config = dict(
    arch='unet',
    beta2=0.999,
    steps=40000,
    lr_schedule='cosine',
    weight_decay=0.01,
)
Rows from block 5, named by matrix and row number. Rows with one number belong to one channel. Each number is 50 + 12 x the weight over its row's rms, rounded and kept within 0 to 99. All counts start at 0.
# convs0: first 3x3 conv (model.mid.1.convs.0.weight, 128x128x3x3, standardized in use), inputs 96-103, a 3x3 kernel for each
# convs1: second 3x3 conv (model.mid.1.convs.1.weight, 128x128x3x3, standardized in use, transposed), outputs 96-103, a 3x3 kernel for each
convs0.17:55 67 50 46 46 68 64 49 54 38 43 41 40 47 67 60 49 69 48 40 54 61 48 48 39 50 57 44 50 38 64 57 42 56 52 59 64 36 66 40 44 60 57 65 53 47 38 97 41 47 56 37 44 68 47 58 51 66 55 48 58 64 57 50 50 59 43 66 59 52 55 30
convs1.17:79 41 36 60 44 39 55 47 43 33 53 67 35 57 47 52 56 47 33 42 40 56 24 41 40 54 29 49 60 62 52 38 40 53 47 48 51 54 45 51 43 77 64 64 55 53 64 30 52 51 48 55 50 51 40 41 57 48 46 57 37 32 35 48 63 63 61 55 38 37 61 65
convs0.18:08 26 46 38 69 59 60 74 84 53 56 60 50 50 45 57 69 79 34 44 42 53 67 49 55 39 32 17 43 26 40 60 28 33 60 32 45 51 30 51 26 25 50 38 29 56 53 37 62 56 31 63 52 48 50 45 43 56 51 46 51 52 49 52 32 40 52 52 54 64 60 75
convs1.18:55 55 63 47 47 53 42 42 39 49 26 71 45 48 19 44 55 54 40 33 47 52 45 49 40 57 71 42 55 34 42 37 30 31 42 21 55 50 59 54 79 60 67 69 57 36 51 49 42 61 47 45 34 37 34 52 34 58 44 40 50 27 52 34 61 55 76 58 36 66 51 25
convs0.19:44 50 39 66 54 44 38 52 34 40 56 59 44 71 56 45 42 53 30 47 42 37 32 35 43 35 39 50 57 61 52 50 50 66 63 68 78 64 55 68 68 64 68 67 70 49 53 50 43 53 48 47 48 40 59 50 62 45 40 48 59 55 57 58 48 48 50 64 61 53 63 61
convs1.19:56 58 42 49 59 45 53 48 53 68 51 62 23 47 46 59 46 52 54 49 47 33 32 27 66 30 39 51 33 28 34 49 52 17 65 54 25 57 49 41 73 46 52 50 17 56 64 44 61 52 39 54 41 40 41 31 43 56 50 34 48 43 26 67 47 53 44 51 57 64 58 45
convs0.20:48 46 39 45 42 34 43 40 32 57 61 62 56 55 54 58 56 49 51 53 56 50 50 56 48 44 48 44 44 55 38 34 45 42 39 44 74 71 70 68 68 63 66 76 70 58 53 53 62 53 42 54 51 40 54 50 52 56 58 58 55 62 65 57 57 57 47 48 55 53 52 57
convs1.20:46 29 35 37 41 40 36 37 48 69 62 48 65 50 42 61 67 69 57 38 50 46 23 37 60 42 38 28 48 56 34 50 50 17 29 46 40 46 42 47 48 58 52 46 54 53 54 58 58 57 54 42 51 40 67 65 62 43 44 51 40 41 49 59 37 35 54 39 43 65 49 48
convs0.21:58 69 53 49 57 53 43 33 33 44 69 69 51 60 39 36 36 59 52 43 43 58 67 76 60 54 71 56 42 62 62 40 73 55 31 34 45 76 46 57 50 63 41 43 46 58 53 55 62 54 53 64 45 66 21 44 38 40 54 53 40 58 48 37 57 38 43 31 30 47 58 33
convs1.21:59 70 35 48 62 44 26 42 45 50 33 64 30 39 48 40 31 45 60 39 46 56 51 67 46 60 50 55 34 53 65 62 57 44 60 49 46 53 78 69 37 49 27 41 39 66 58 54 48 20 42 62 58 71 62 54 43 58 53 52 54 49 49 58 54 54 41 63 60 52 42 48
convs0.22:43 46 61 45 40 61 59 40 40 76 55 56 57 58 54 41 35 50 38 38 32 32 55 41 48 73 45 75 40 47 59 70 68 61 54 48 10 62 26 51 29 51 61 32 56 62 45 20 57 65 55 34 61 43 43 47 63 59 23 48 40 44 37 39 81 43 43 55 40 46 63 64
convs1.22:57 54 61 51 37 56 43 28 41 34 73 39 58 45 41 55 49 36 61 43 70 59 35 54 50 45 43 50 53 29 47 41 41 50 50 40 56 49 39 64 37 67 50 38 33 49 54 49 58 67 45 66 36 57 56 25 57 53 44 37 48 69 45 25 37 66 31 33 13 48 61 58
convs0.23:68 44 63 67 47 61 72 55 64 46 65 48 42 75 66 48 66 52 46 39 44 54 50 23 45 33 44 62 49 39 50 47 44 43 47 51 42 33 60 38 47 56 47 65 50 49 50 48 55 48 54 48 45 40 58 62 60 55 64 64 65 51 62 47 45 44 69 84 60 48 53 41
convs1.23:46 34 53 61 54 60 54 55 57 58 55 65 54 48 65 55 65 36 48 34 57 55 53 52 53 45 61 51 55 37 18 44 36 52 35 56 42 28 35 52 81 23 53 56 48 59 65 66 49 37 42 37 40 47 44 55 42 50 41 30 55 40 46 45 53 60 54 53 33 70 56 78
convs0.24:65 64 68 45 50 33 48 64 64 34 48 36 43 60 31 54 54 57 43 58 20 38 56 63 51 51 70 48 41 45 52 52 66 65 71 68 40 52 22 66 55 70 42 47 38 53 51 47 74 72 62 56 53 53 57 50 47 59 60 65 48 35 57 72 66 65 57 60 42 47 55 22
convs1.24:58 55 62 56 61 62 70 55 70 49 55 45 50 52 78 37 56 40 49 57 50 64 57 50 55 57 47 68 52 14 54 45 71 57 55 72 30 57 55 32 66 48 45 61 53 64 46 49 33 53 62 40 53 18 43 49 35 39 35 42 35 37 30 54 42 64 49 61 47 43 51 37
convs0.25:52 70 62 35 63 66 66 33 44 47 45 51 45 46 59 40 77 52 48 26 53 56 31 37 47 45 47 57 51 58 44 40 29 59 50 38 58 63 62 44 21 59 54 61 50 53 64 57 71 72 47 58 50 60 66 46 46 58 57 53 49 50 50 60 58 42 37 60 60 23 57 72
convs1.25:46 57 56 64 44 60 55 57 52 39 49 17 64 59 42 56 47 64 66 42 39 42 46 49 46 48 40 44 43 49 58 30 54 48 52 61 41 55 46 66 52 44 45 36 36 60 45 40 44 49 44 37 61 24 56 63 34 42 59 56 48 41 34 41 44 57 44 80 58 58 50 50
convs0.26:46 61 65 58 58 63 39 41 57 39 73 45 42 57 70 77 48 36 37 43 50 56 42 38 53 50 51 69 58 50 39 68 52 48 57 58 60 50 43 24 43 34 42 44 34 23 43 53 47 52 53 45 47 52 39 38 42 42 51 38 22 42 39 61 74 52 63 72 61 53 61 48
convs1.26:41 67 55 61 52 74 67 60 71 55 66 68 51 66 50 48 80 48 68 53 55 41 57 46 52 61 49 58 49 44 61 36 40 56 61 61 68 53 46 34 68 67 44 60 81 60 62 31 49 50 47 30 52 41 50 49 49 36 41 65 70 50 71 38 46 60 66 35 66 54 49 68
convs0.27:60 62 56 37 46 67 59 65 67 40 31 30 34 43 43 62 75 70 51 33 43 49 47 41 58 49 46 38 43 44 64 45 58 60 59 67 64 58 54 45 47 39 64 49 43 52 59 67 56 55 53 48 56 63 32 41 45 36 42 47 33 27 52 56 49 48 49 50 44 26 28 26
convs1.27:66 67 79 71 75 78 70 63 68 66 76 68 62 55 41 59 46 53 37 45 38 49 40 38 47 41 41 50 43 55 60 48 75 40 55 63 41 42 60 34 50 52 41 47 60 60 54 49 63 52 58 56 62 70 60 51 45 57 53 41 46 34 38 41 47 56 49 54 58 58 59 65
convs0.28:42 31 65 52 46 44 30 62 41 46 40 32 64 42 48 61 55 56 48 64 76 60 38 65 33 32 45 40 35 66 62 40 40 26 51 48 58 79 39 47 51 64 42 39 58 54 67 42 45 78 49 80 52 62 43 67 50 46 61 56 52 42 22 67 39 44 39 27 33 57 32 40
convs1.28:38 43 39 54 61 50 50 62 49 22 43 31 58 41 55 40 46 77 44 54 45 53 57 42 49 55 68 29 63 38 83 42 59 50 51 59 53 52 78 66 45 61 44 37 34 26 42 50 43 63 58 52 51 42 56 56 37 34 39 65 43 47 63 47 59 61 53 48 47 39 47 39
convs0.29:54 52 53 73 72 43 56 34 31 39 45 50 29 48 48 42 47 36 55 44 50 56 40 55 56 34 74 49 48 42 42 52 47 60 40 46 73 64 76 48 49 59 55 72 56 46 53 67 52 50 78 68 56 58 71 49 66 55 59 52 51 56 53 51 51 35 49 62 44 67 61 62
convs1.29:47 62 45 49 58 38 35 50 50 68 37 49 62 41 45 45 43 41 58 26 25 47 35 35 54 46 30 60 45 43 69 38 44 56 83 39 48 56 29 69 52 56 72 40 39 45 70 47 47 66 48 28 65 61 68 60 56 54 57 52 30 45 53 62 62 69 47 62 61 59 60 77
convs0.30:54 78 59 55 38 31 64 57 39 37 46 56 63 69 54 47 44 37 68 52 40 48 31 55 27 39 57 49 52 58 49 20 48 69 51 31 53 51 47 50 43 38 48 66 63 54 75 70 54 61 72 41 50 72 28 61 51 51 49 64 47 71 55 42 57 69 54 51 66 69 41 53
convs1.30:30 60 54 80 60 60 39 63 62 56 58 35 61 50 39 58 50 70 62 39 56 36 64 49 58 43 56 57 54 45 56 47 68 64 79 28 31 72 50 20 55 31 34 63 68 55 37 44 48 41 57 58 34 44 24 49 34 41 28 47 28 47 58 40 66 48 55 44 47 56 39 55
convs0.31:48 45 63 56 46 53 57 64 50 46 42 19 55 43 34 50 81 68 62 43 27 54 40 56 36 27 28 54 32 36 38 41 58 40 30 33 51 51 51 46 43 41 59 55 61 76 70 67 50 61 80 43 61 69 62 39 39 48 48 48 51 43 30 57 66 38 67 69 43 39 65 49
convs1.31:57 37 45 53 55 48 36 69 37 61 47 32 44 65 35 37 63 36 67 44 33 60 38 47 63 50 44 68 67 31 38 47 43 53 33 28 43 36 51 67 50 39 46 41 31 54 40 41 32 39 63 34 40 51 49 60 74 56 52 55 68 57 59 51 42 50 54 49 43 44 43 44
convs0.32:53 60 60 61 59 47 65 61 61 50 62 55 37 44 75 28 59 59 73 33 72 62 49 64 50 47 51 51 28 45 39 63 46 37 39 46 55 46 47 52 31 49 38 43 39 50 71 44 42 48 67 45 35 53 40 48 68 40 28 48 43 50 45 45 44 37 53 68 51 47 51 45
convs1.32:56 48 42 49 50 48 62 52 45 50 21 44 43 47 61 27 56 51 31 21 39 57 45 31 53 73 56 49 40 43 72 57 43 47 53 30 50 22 57 40 56 52 62 80 50 49 50 69 65 61 56 50 45 66 48 44 64 60 68 39 36 50 51 43 53 49 45 50 51 54 52 64
convs0.33:64 50 39 50 50 54 52 63 46 47 60 51 50 65 62 64 51 44 55 45 41 44 44 44 49 59 77 48 36 45 34 68 66 50 51 48 67 57 43 28 35 55 46 56 53 54 28 57 54 37 37 59 48 30 39 45 36 35 50 55 64 64 71 41 49 49 42 63 39 49 53 57
convs1.33:32 40 40 32 43 65 50 71 48 46 48 43 82 62 28 43 37 49 31 33 39 37 36 43 53 40 41 30 33 51 58 41 37 41 58 29 39 54 42 58 50 32 42 48 46 68 53 43 52 48 43 56 57 58 48 59 69 37 57 66 53 50 40 57 60 47 42 62 43 36 36 52
convs0.34:50 48 53 50 59 45 62 25 37 29 61 39 31 49 57 57 45 51 60 61 57 41 62 63 54 51 40 58 44 46 37 54 60 49 38 54 67 50 63 32 65 23 45 64 53 67 78 42 37 73 59 45 37 59 47 54 54 62 43 23 61 79 47 66 64 60 54 23 47 48 46 29
convs1.34:47 47 60 41 35 55 65 51 56 45 46 40 53 49 73 44 71 49 34 42 42 41 37 53 63 49 47 47 67 39 37 52 53 28 39 50 57 47 77 39 62 46 54 50 46 44 67 56 52 51 63 44 43 56 51 52 57 75 71 48 55 54 54 65 66 51 43 60 52 47 60 55
convs0.35:40 11 27 48 52 34 36 45 47 57 44 62 68 28 49 45 30 55 57 30 54 55 41 54 67 57 28 75 38 39 33 54 60 69 54 70 47 50 46 39 58 62 37 45 46 72 42 55 67 47 57 58 61 48 53 54 33 58 37 40 33 43 42 46 46 49 59 60 49 42 61 45
convs1.35:48 69 50 57 52 49 48 52 47 37 36 62 45 54 23 64 62 50 46 48 25 64 51 37 47 45 53 27 59 45 59 53 64 52 39 66 38 64 65 35 48 47 26 59 54 66 46 49 33 53 63 67 55 54 61 38 55 69 54 70 60 50 24 72 56 48 72 73 63 45 50 42
convs0.36:30 38 65 67 38 42 40 31 39 57 43 63 55 68 56 61 52 62 51 33 53 31 31 50 49 42 53 43 50 49 56 57 51 59 48 51 72 52 59 15 78 72 59 62 51 41 54 59 51 54 75 64 21 51 59 47 48 67 66 52 43 57 56 39 50 42 50 66 36 63 66 61
convs1.36:62 55 69 73 53 56 59 56 47 74 43 37 51 33 49 68 72 43 86 65 59 65 66 47 63 51 49 61 50 38 52 34 51 37 39 58 41 49 47 29 44 54 43 33 33 40 58 48 43 50 40 59 56 58 49 44 48 51 52 51 21 38 47 43 43 19 47 75 53 75 51 27
convs0.37:47 49 63 57 60 63 56 55 69 69 49 63 69 50 61 58 45 57 53 45 48 49 33 37 41 46 47 40 43 43 44 50 46 56 45 52 28 49 44 54 59 38 56 74 54 43 55 53 34 45 44 41 26 57 23 41 39 44 55 29 53 48 42 45 56 40 63 66 44 30 43 44
convs1.37:56 43 28 44 39 32 43 51 36 57 41 41 59 62 40 42 49 54 19 37 35 36 59 27 33 53 30 58 47 48 59 49 28 53 50 58 41 47 39 38 45 43 47 41 48 71 74 63 62 57 55 50 45 44 59 46 45 60 62 45 43 59 42 51 43 44 58 63 56 44 48 42
convs0.38:57 57 57 37 62 32 24 55 47 51 38 58 52 49 76 54 46 38 44 48 56 50 44 49 41 37 50 51 65 67 52 54 45 49 32 41 25 34 44 46 61 66 30 67 36 47 66 50 45 51 35 66 58 91 54 43 46 56 47 50 42 36 64 42 43 49 55 43 62 44 41 41
convs1.38:53 61 46 68 58 57 41 67 49 54 57 51 53 51 48 60 38 33 40 74 37 58 72 47 51 40 58 63 53 55 46 55 45 48 41 51 58 58 51 23 51 50 59 18 23 46 50 52 52 60 49 46 51 55 50 30 69 53 38 56 44 53 35 30 59 50 51 34 31 67 63 41
convs0.39:62 49 57 51 69 42 60 61 43 55 40 50 54 50 72 65 41 54 38 42 36 64 49 52 56 67 67 24 33 39 24 65 45 50 51 32 39 56 34 70 48 27 46 26 41 38 52 51 54 88 72 41 62 60 33 53 41 45 19 41 42 35 51 72 40 48 57 57 64 56 61 56
convs1.39:44 46 38 52 42 51 46 43 62 59 44 48 46 62 51 49 54 49 60 59 53 53 71 44 44 63 39 37 46 53 55 69 48 70 52 42 58 55 49 66 12 29 50 31 78 69 39 39 52 33 52 38 57 64 43 58 67 72 53 28 64 26 62 49 54 73 49 34 32 64 31 63
convs0.40:72 54 65 71 53 59 66 31 47 48 51 54 54 44 70 73 48 45 41 51 47 57 34 35 58 44 13 46 53 36 51 52 28 45 42 53 37 54 49 47 42 58 56 42 53 51 37 32 38 74 26 50 60 41 32 37 32 46 27 54 36 26 26 70 60 36 75 49 45 51 40 48
convs1.40:47 47 51 42 55 58 50 39 50 43 66 60 52 52 63 38 68 64 52 66 57 56 68 64 56 59 76 39 52 45 44 70 71 80 78 42 62 48 55 45 37 47 37 68 73 50 69 46 49 57 48 37 27 33 61 55 51 61 63 60 41 49 52 50 41 41 49 48 50 64 72 36
convs0.41:43 44 51 50 59 46 75 52 46 57 38 34 45 56 23 40 55 42 64 74 55 58 52 30 51 37 50 60 61 46 74 61 53 32 57 60 71 60 24 35 43 49 37 41 61 46 50 44 39 55 61 35 39 58 64 66 40 59 40 42 34 46 53 43 77 49 47 58 42 61 70 57
convs1.41:69 50 42 54 51 55 48 60 67 56 53 55 69 45 48 42 34 58 51 37 50 48 41 31 47 39 37 49 58 42 49 35 42 50 30 49 72 55 50 44 44 56 53 53 61 69 39 62 44 46 44 65 47 58 62 45 45 45 33 75 54 31 50 47 44 48 53 32 61 38 54 49
convs0.42:52 44 48 55 61 67 67 42 63 57 54 39 50 49 55 55 43 56 68 59 51 63 51 64 44 44 49 61 58 73 47 49 45 50 54 65 37 52 26 38 43 48 41 44 34 47 50 47 78 60 62 59 64 39 75 57 34 36 50 59 53 32 50 48 53 45 46 30 42 34 40 46
convs1.42:52 72 61 59 63 52 60 37 40 48 37 51 24 50 48 47 41 49 56 44 33 55 57 53 52 48 30 34 45 49 41 56 29 56 28 46 23 50 86 65 60 61 52 49 49 41 57 55 35 43 45 43 60 55 51 32 23 31 31 59 31 46 47 57 74 70 49 64 66 50 64 74
convs0.43:42 48 49 44 47 48 45 44 42 41 45 46 37 44 44 35 39 40 36 42 36 41 39 35 31 28 30 35 38 31 36 34 30 39 39 38 51 60 61 54 60 63 48 57 56 41 43 38 38 48 36 40 44 39 64 58 59 60 55 49 42 41 32 60 56 58 52 50 59 66 57 65
convs1.43:64 39 42 56 30 48 59 42 42 58 39 60 51 30 57 45 36 68 26 28 35 30 32 39 41 50 50 72 61 80 64 43 56 64 46 47 48 60 68 39 41 67 67 52 79 49 52 70 53 44 67 43 55 74 46 32 50 64 42 52 63 55 56 74 60 56 64 64 51 54 37 16
convs0.44:60 62 37 61 62 58 37 54 59 54 66 46 53 47 45 57 42 59 52 55 48 44 32 47 48 54 59 35 68 47 34 68 54 51 67 52 35 59 34 43 43 54 53 48 31 54 56 43 51 50 70 40 42 66 51 37 68 66 56 65 42 36 52 47 54 60 64 59 67 52 52 45
convs1.44:51 47 60 43 34 44 47 41 61 42 44 31 53 56 43 50 72 48 48 39 54 40 58 35 52 66 41 45 64 44 57 82 50 46 69 46 33 45 46 50 67 41 68 59 50 65 54 63 38 55 57 42 22 53 30 46 53 64 52 34 68 75 38 38 57 38 55 39 41 56 47 47
convs0.45:60 45 42 53 50 46 53 47 31 47 39 36 46 50 54 47 48 57 45 39 44 43 22 25 49 36 43 55 59 42 59 61 44 47 55 58 55 39 33 52 40 56 39 35 55 54 39 43 43 48 27 63 50 41 66 53 65 66 60 59 55 57 61 65 46 50 60 50 53 72 69 73
convs1.45:37 48 49 42 52 46 28 31 48 54 45 48 66 56 53 55 41 51 64 67 50 67 73 64 62 71 72 59 60 53 68 64 46 63 56 30 48 57 45 49 49 55 34 35 50 63 54 54 54 61 46 31 37 32 43 33 45 43 35 35 49 50 36 55 85 61 48 67 58 30 38 38
convs0.46:56 49 41 68 59 48 50 52 58 50 35 61 53 35 34 46 49 61 53 35 40 49 35 44 66 48 46 59 44 70 49 50 37 69 50 48 51 41 41 28 47 68 57 57 52 41 46 54 63 45 46 53 55 50 41 42 21 49 54 54 31 20 21 66 67 63 52 65 64 59 51 48
convs1.46:44 47 52 36 32 52 35 38 37 55 67 55 48 54 59 63 59 74 62 33 45 60 38 46 54 38 57 53 49 50 48 42 60 55 57 54 46 54 40 40 45 42 54 57 62 75 61 45 76 52 64 57 48 46 63 51 54 47 61 48 37 30 41 27 43 54 26 38 66 57 28 50
convs0.47:40 52 49 47 59 56 73 43 61 58 56 30 66 58 45 51 57 41 39 37 49 43 40 44 53 33 51 48 50 57 60 43 43 73 47 56 33 46 74 50 43 46 45 45 55 76 63 62 52 49 54 56 57 58 48 39 33 39 61 41 35 24 26 55 44 58 71 58 60 58 51 60
convs1.47:53 50 58 59 45 64 68 71 51 52 41 46 36 49 60 37 39 43 56 70 61 40 53 58 49 45 59 59 40 50 55 77 77 56 77 78 34 76 63 78 61 38 52 45 57 54 52 60 39 55 63 41 51 51 57 59 48 51 65 51 50 58 61 37 39 56 41 45 56 44 56 31
convs0.48:76 79 69 48 54 55 55 53 50 57 40 50 39 45 49 69 60 27 57 28 49 17 56 54 57 42 53 43 41 39 63 55 27 43 57 17 49 44 45 57 69 60 58 48 53 38 49 63 44 56 46 42 53 69 38 73 52 56 30 62 39 42 22 55 57 56 81 33 68 38 40 61
convs1.48:51 60 63 51 64 50 55 60 64 52 47 72 33 43 35 39 43 51 55 57 39 58 74 54 66 66 49 37 36 54 42 47 42 68 63 32 63 46 34 33 53 37 47 25 65 53 59 56 52 66 35 55 50 45 49 43 55 30 67 52 45 52 56 56 52 51 50 47 59 50 51 53
convs0.49:34 54 59 50 48 57 57 61 56 44 31 55 51 53 38 35 52 32 35 45 54 58 71 53 37 56 51 51 47 49 49 46 40 42 47 39 39 52 47 37 53 57 53 31 66 60 61 32 64 46 47 47 66 56 42 44 50 31 63 51 53 40 55 54 53 48 43 44 58 56 45 48
convs1.49:40 39 55 47 46 47 53 50 73 71 68 51 45 55 46 78 33 70 33 49 43 40 52 44 42 29 40 32 45 39 58 33 42 40 61 64 34 26 40 57 56 55 42 48 37 62 42 48 37 40 39 40 56 21 56 27 51 54 56 60 38 65 53 36 44 38 57 31 45 50 44 42
convs0.50:52 26 48 41 52 47 38 62 44 46 49 39 48 66 57 53 54 40 48 56 39 59 52 55 61 36 66 54 43 26 53 51 30 63 47 41 56 46 53 72 54 55 82 37 48 41 42 49 49 56 54 33 51 26 41 46 60 51 43 41 46 69 56 40 52 68 43 56 60 45 48 69
convs1.50:53 62 35 41 49 50 44 32 43 55 29 63 50 38 48 45 60 57 59 33 54 56 47 44 59 40 63 25 52 59 55 68 46 41 66 46 50 50 36 43 32 32 46 55 52 45 47 39 46 51 56 63 28 51 58 62 41 50 50 61 68 48 50 17 48 47 46 59 50 53 57 67
convs0.51:63 38 58 39 48 68 59 50 52 43 62 51 24 22 52 69 36 40 38 44 63 62 38 40 45 31 44 71 75 23 47 38 23 51 39 30 30 31 38 32 62 69 33 66 52 48 59 64 31 57 54 29 64 40 73 77 58 74 68 49 48 56 40 47 56 36 45 75 61 70 71 56
convs1.51:53 43 15 61 55 36 55 58 49 56 56 60 49 43 66 72 52 38 43 31 54 28 23 57 57 49 53 51 17 42 49 44 48 57 29 67 47 59 48 60 43 59 47 45 52 24 53 43 42 28 40 36 47 41 52 45 46 39 65 36 28 64 41 60 57 60 72 49 54 60 60 63
convs0.52:69 57 58 50 51 52 63 55 57 42 41 47 54 51 65 66 67 76 56 56 47 63 56 56 64 50 63 50 53 61 41 35 62 40 51 46 39 50 61 39 40 46 41 28 51 50 53 55 58 48 65 63 66 60 56 54 67 57 55 58 39 32 25 48 45 55 35 49 48 45 55 53
convs1.52:69 73 73 65 72 78 76 65 67 50 48 53 42 43 44 46 48 44 39 31 36 36 33 27 33 39 38 58 62 56 54 58 58 57 62 58 53 57 51 64 57 46 61 59 47 69 67 62 79 67 57 66 67 74 30 32 35 31 29 26 28 41 44 41 31 41 42 39 39 55 50 45
convs0.53:65 55 48 55 57 62 50 39 40 43 39 40 42 40 68 50 77 62 45 52 49 58 46 55 44 72 56 50 67 64 41 39 62 50 61 55 38 35 56 55 49 54 34 48 38 53 52 52 41 32 65 31 35 62 66 42 30 43 31 32 52 46 69 61 65 32 51 64 28 50 63 48
convs1.53:50 49 48 54 62 44 53 40 59 63 34 47 62 44 51 48 64 58 45 59 57 66 78 53 30 38 34 69 44 35 43 74 38 41 18 48 59 66 58 43 26 68 58 52 50 33 58 44 44 41 30 29 41 62 65 56 75 47 34 53 45 57 31 40 33 47 28 42 12 70 40 30
convs0.54:33 54 50 39 54 51 43 43 42 45 72 63 54 63 50 52 63 50 32 72 58 47 63 51 42 55 48 27 36 38 36 72 56 35 53 44 53 74 22 55 29 31 52 59 27 60 49 44 44 79 43 48 69 45 46 28 53 31 62 46 46 71 52 44 59 64 52 36 64 40 70 48
convs1.54:35 57 52 57 74 40 50 62 50 75 43 62 32 61 58 59 38 46 67 36 54 45 54 59 44 51 69 18 39 33 69 63 51 61 53 45 30 76 55 44 41 48 45 25 42 72 37 58 46 59 56 45 51 59 62 48 35 53 69 43 65 59 43 59 65 32 52 48 39 26 32 50
convs0.55:23 33 46 49 34 38 68 43 61 58 47 25 48 61 59 64 25 54 61 41 59 46 56 81 47 56 51 47 43 40 61 61 66 47 52 51 40 47 43 55 40 27 41 48 41 49 41 62 56 54 60 52 47 54 33 44 42 51 60 55 37 51 43 70 44 48 47 39 43 36 38 48
convs1.55:71 50 49 50 47 55 64 66 53 46 39 47 53 53 48 51 41 79 36 29 50 25 36 36 46 50 53 39 44 70 39 76 53 57 46 42 51 59 61 48 44 38 45 39 78 64 50 51 49 42 71 54 42 68 26 42 51 52 37 40 45 49 62 60 46 41 66 49 53 48 46 48
convs0.56:47 47 51 28 57 34 54 39 29 54 59 33 51 49 30 33 49 52 48 48 46 49 45 63 43 39 22 54 30 58 30 20 36 55 41 54 32 42 39 33 34 48 54 35 63 35 44 34 31 47 39 48 52 34 44 49 58 51 48 50 54 42 31 58 25 78 43 56 69 34 43 65
convs1.56:47 44 52 61 36 44 56 65 38 40 58 65 48 33 48 50 25 42 31 35 31 47 40 43 32 48 48 50 59 40 39 25 44 78 32 50 50 58 55 41 50 38 88 52 58 46 37 62 54 50 67 55 43 45 38 31 33 55 51 47 48 55 70 51 54 54 43 61 53 36 74 39
convs0.57:65 27 71 44 68 56 54 46 60 58 48 63 56 38 46 80 42 45 53 53 70 71 37 62 57 48 33 47 40 52 52 58 54 54 71 36 27 47 55 42 68 66 52 61 44 56 45 45 42 49 51 40 52 54 44 62 46 60 41 45 55 33 41 56 51 63 40 51 31 41 42 60
convs1.57:42 47 53 58 66 53 46 61 39 63 52 53 53 36 56 38 62 31 46 38 50 58 30 43 67 40 47 45 23 39 37 59 54 52 47 49 65 49 48 52 44 47 62 58 46 50 35 48 52 45 53 44 35 67 44 48 42 45 42 28 54 42 31 48 54 35 65 70 49 47 45 57
convs0.58:63 49 51 47 46 44 66 81 69 57 48 39 52 50 54 47 49 55 52 38 47 57 31 53 49 32 52 28 42 48 23 37 70 42 36 58 65 72 62 61 67 88 65 60 87 48 54 59 45 39 29 53 60 32 43 39 36 51 34 45 35 47 33 54 29 52 35 34 45 65 63 75
convs1.58:43 33 48 54 39 49 61 44 50 48 18 46 50 46 35 47 31 39 56 62 68 44 42 73 50 49 69 49 51 38 42 70 38 48 70 64 62 66 50 40 50 51 59 41 45 39 41 32 53 47 44 51 44 39 41 37 53 39 38 48 31 26 17 61 53 84 55 68 86 80 53 77
convs0.59:49 47 54 36 34 49 55 50 42 51 47 48 44 08 37 40 47 41 40 28 23 52 38 48 51 34 50 59 66 52 37 38 49 43 63 45 45 38 41 78 62 59 51 58 52 48 54 42 63 37 50 67 76 52 55 33 44 43 61 60 45 55 55 47 45 39 43 61 51 33 50 78
convs1.59:26 54 62 74 52 47 34 58 53 54 67 57 48 57 64 51 51 47 33 60 50 41 64 51 52 59 64 40 49 49 55 40 45 30 50 61 18 60 40 46 63 43 59 21 37 58 59 49 75 54 64 25 48 44 61 50 55 65 52 55 48 38 55 39 53 66 54 64 56 66 44 61
convs0.60:47 62 57 44 38 44 39 44 48 46 46 53 51 48 37 67 73 55 55 41 50 53 54 56 45 43 70 61 52 60 51 39 47 59 34 49 44 45 52 41 48 16 45 53 48 61 67 60 68 47 58 60 58 45 32 39 54 26 25 62 16 24 38 44 40 42 41 49 36 36 24 42
convs1.60:36 40 54 61 58 56 56 73 39 57 54 58 57 34 46 56 51 38 41 41 58 48 66 51 34 51 38 52 42 39 51 44 65 31 36 25 73 54 44 52 48 50 54 52 42 55 42 60 48 63 58 38 40 59 60 56 57 42 58 41 52 55 49 51 38 72 37 58 40 70 50 66
convs0.61:54 54 46 28 36 54 51 38 65 58 69 71 42 78 33 33 73 44 48 52 38 48 44 51 41 43 68 49 37 56 33 46 52 54 55 45 37 34 36 46 11 61 34 57 42 49 42 58 36 68 70 50 47 42 53 38 57 46 43 53 48 57 67 45 45 56 38 66 44 56 48 54
convs1.61:58 68 74 80 41 48 75 81 59 59 62 54 54 57 49 48 26 45 48 61 50 58 63 52 37 53 70 57 40 59 66 40 48 46 73 50 54 47 55 72 73 45 69 61 60 74 66 43 38 41 23 55 46 52 71 52 58 29 46 43 57 38 50 56 51 51 40 55 40 50 67 43
convs0.62:61 57 74 28 38 42 47 64 56 70 42 44 62 39 30 30 63 74 78 40 35 46 50 66 66 30 51 64 42 55 40 27 39 40 29 57 33 53 32 46 55 47 40 57 53 48 65 50 51 40 38 52 39 49 47 39 71 47 46 31 48 37 48 42 61 64 46 70 68 33 52 68
convs1.62:72 69 62 56 41 48 51 51 68 24 52 55 41 47 45 53 64 15 43 41 74 52 63 42 43 45 39 36 41 49 34 40 66 69 45 67 41 50 82 35 81 76 51 41 39 37 44 41 34 45 59 43 29 53 47 31 58 48 41 58 54 43 54 33 51 60 43 56 43 48 45 67
convs0.63:57 52 43 38 60 42 52 34 41 50 40 43 73 59 59 55 61 49 52 53 65 45 46 64 44 49 53 68 48 63 53 56 43 61 36 33 56 65 44 64 44 49 43 61 58 72 61 52 74 69 62 50 52 50 55 66 51 56 41 40 40 35 31 26 49 49 38 52 46 43 73 37
convs1.63:39 46 39 53 66 38 68 45 59 54 38 52 43 37 59 40 50 58 69 43 46 43 45 43 47 41 32 36 47 60 68 73 42 33 48 30 51 72 58 49 58 36 47 59 44 53 35 57 57 40 73 41 48 64 49 42 60 44 71 61 57 52 60 65 59 37 44 31 49 57 45 35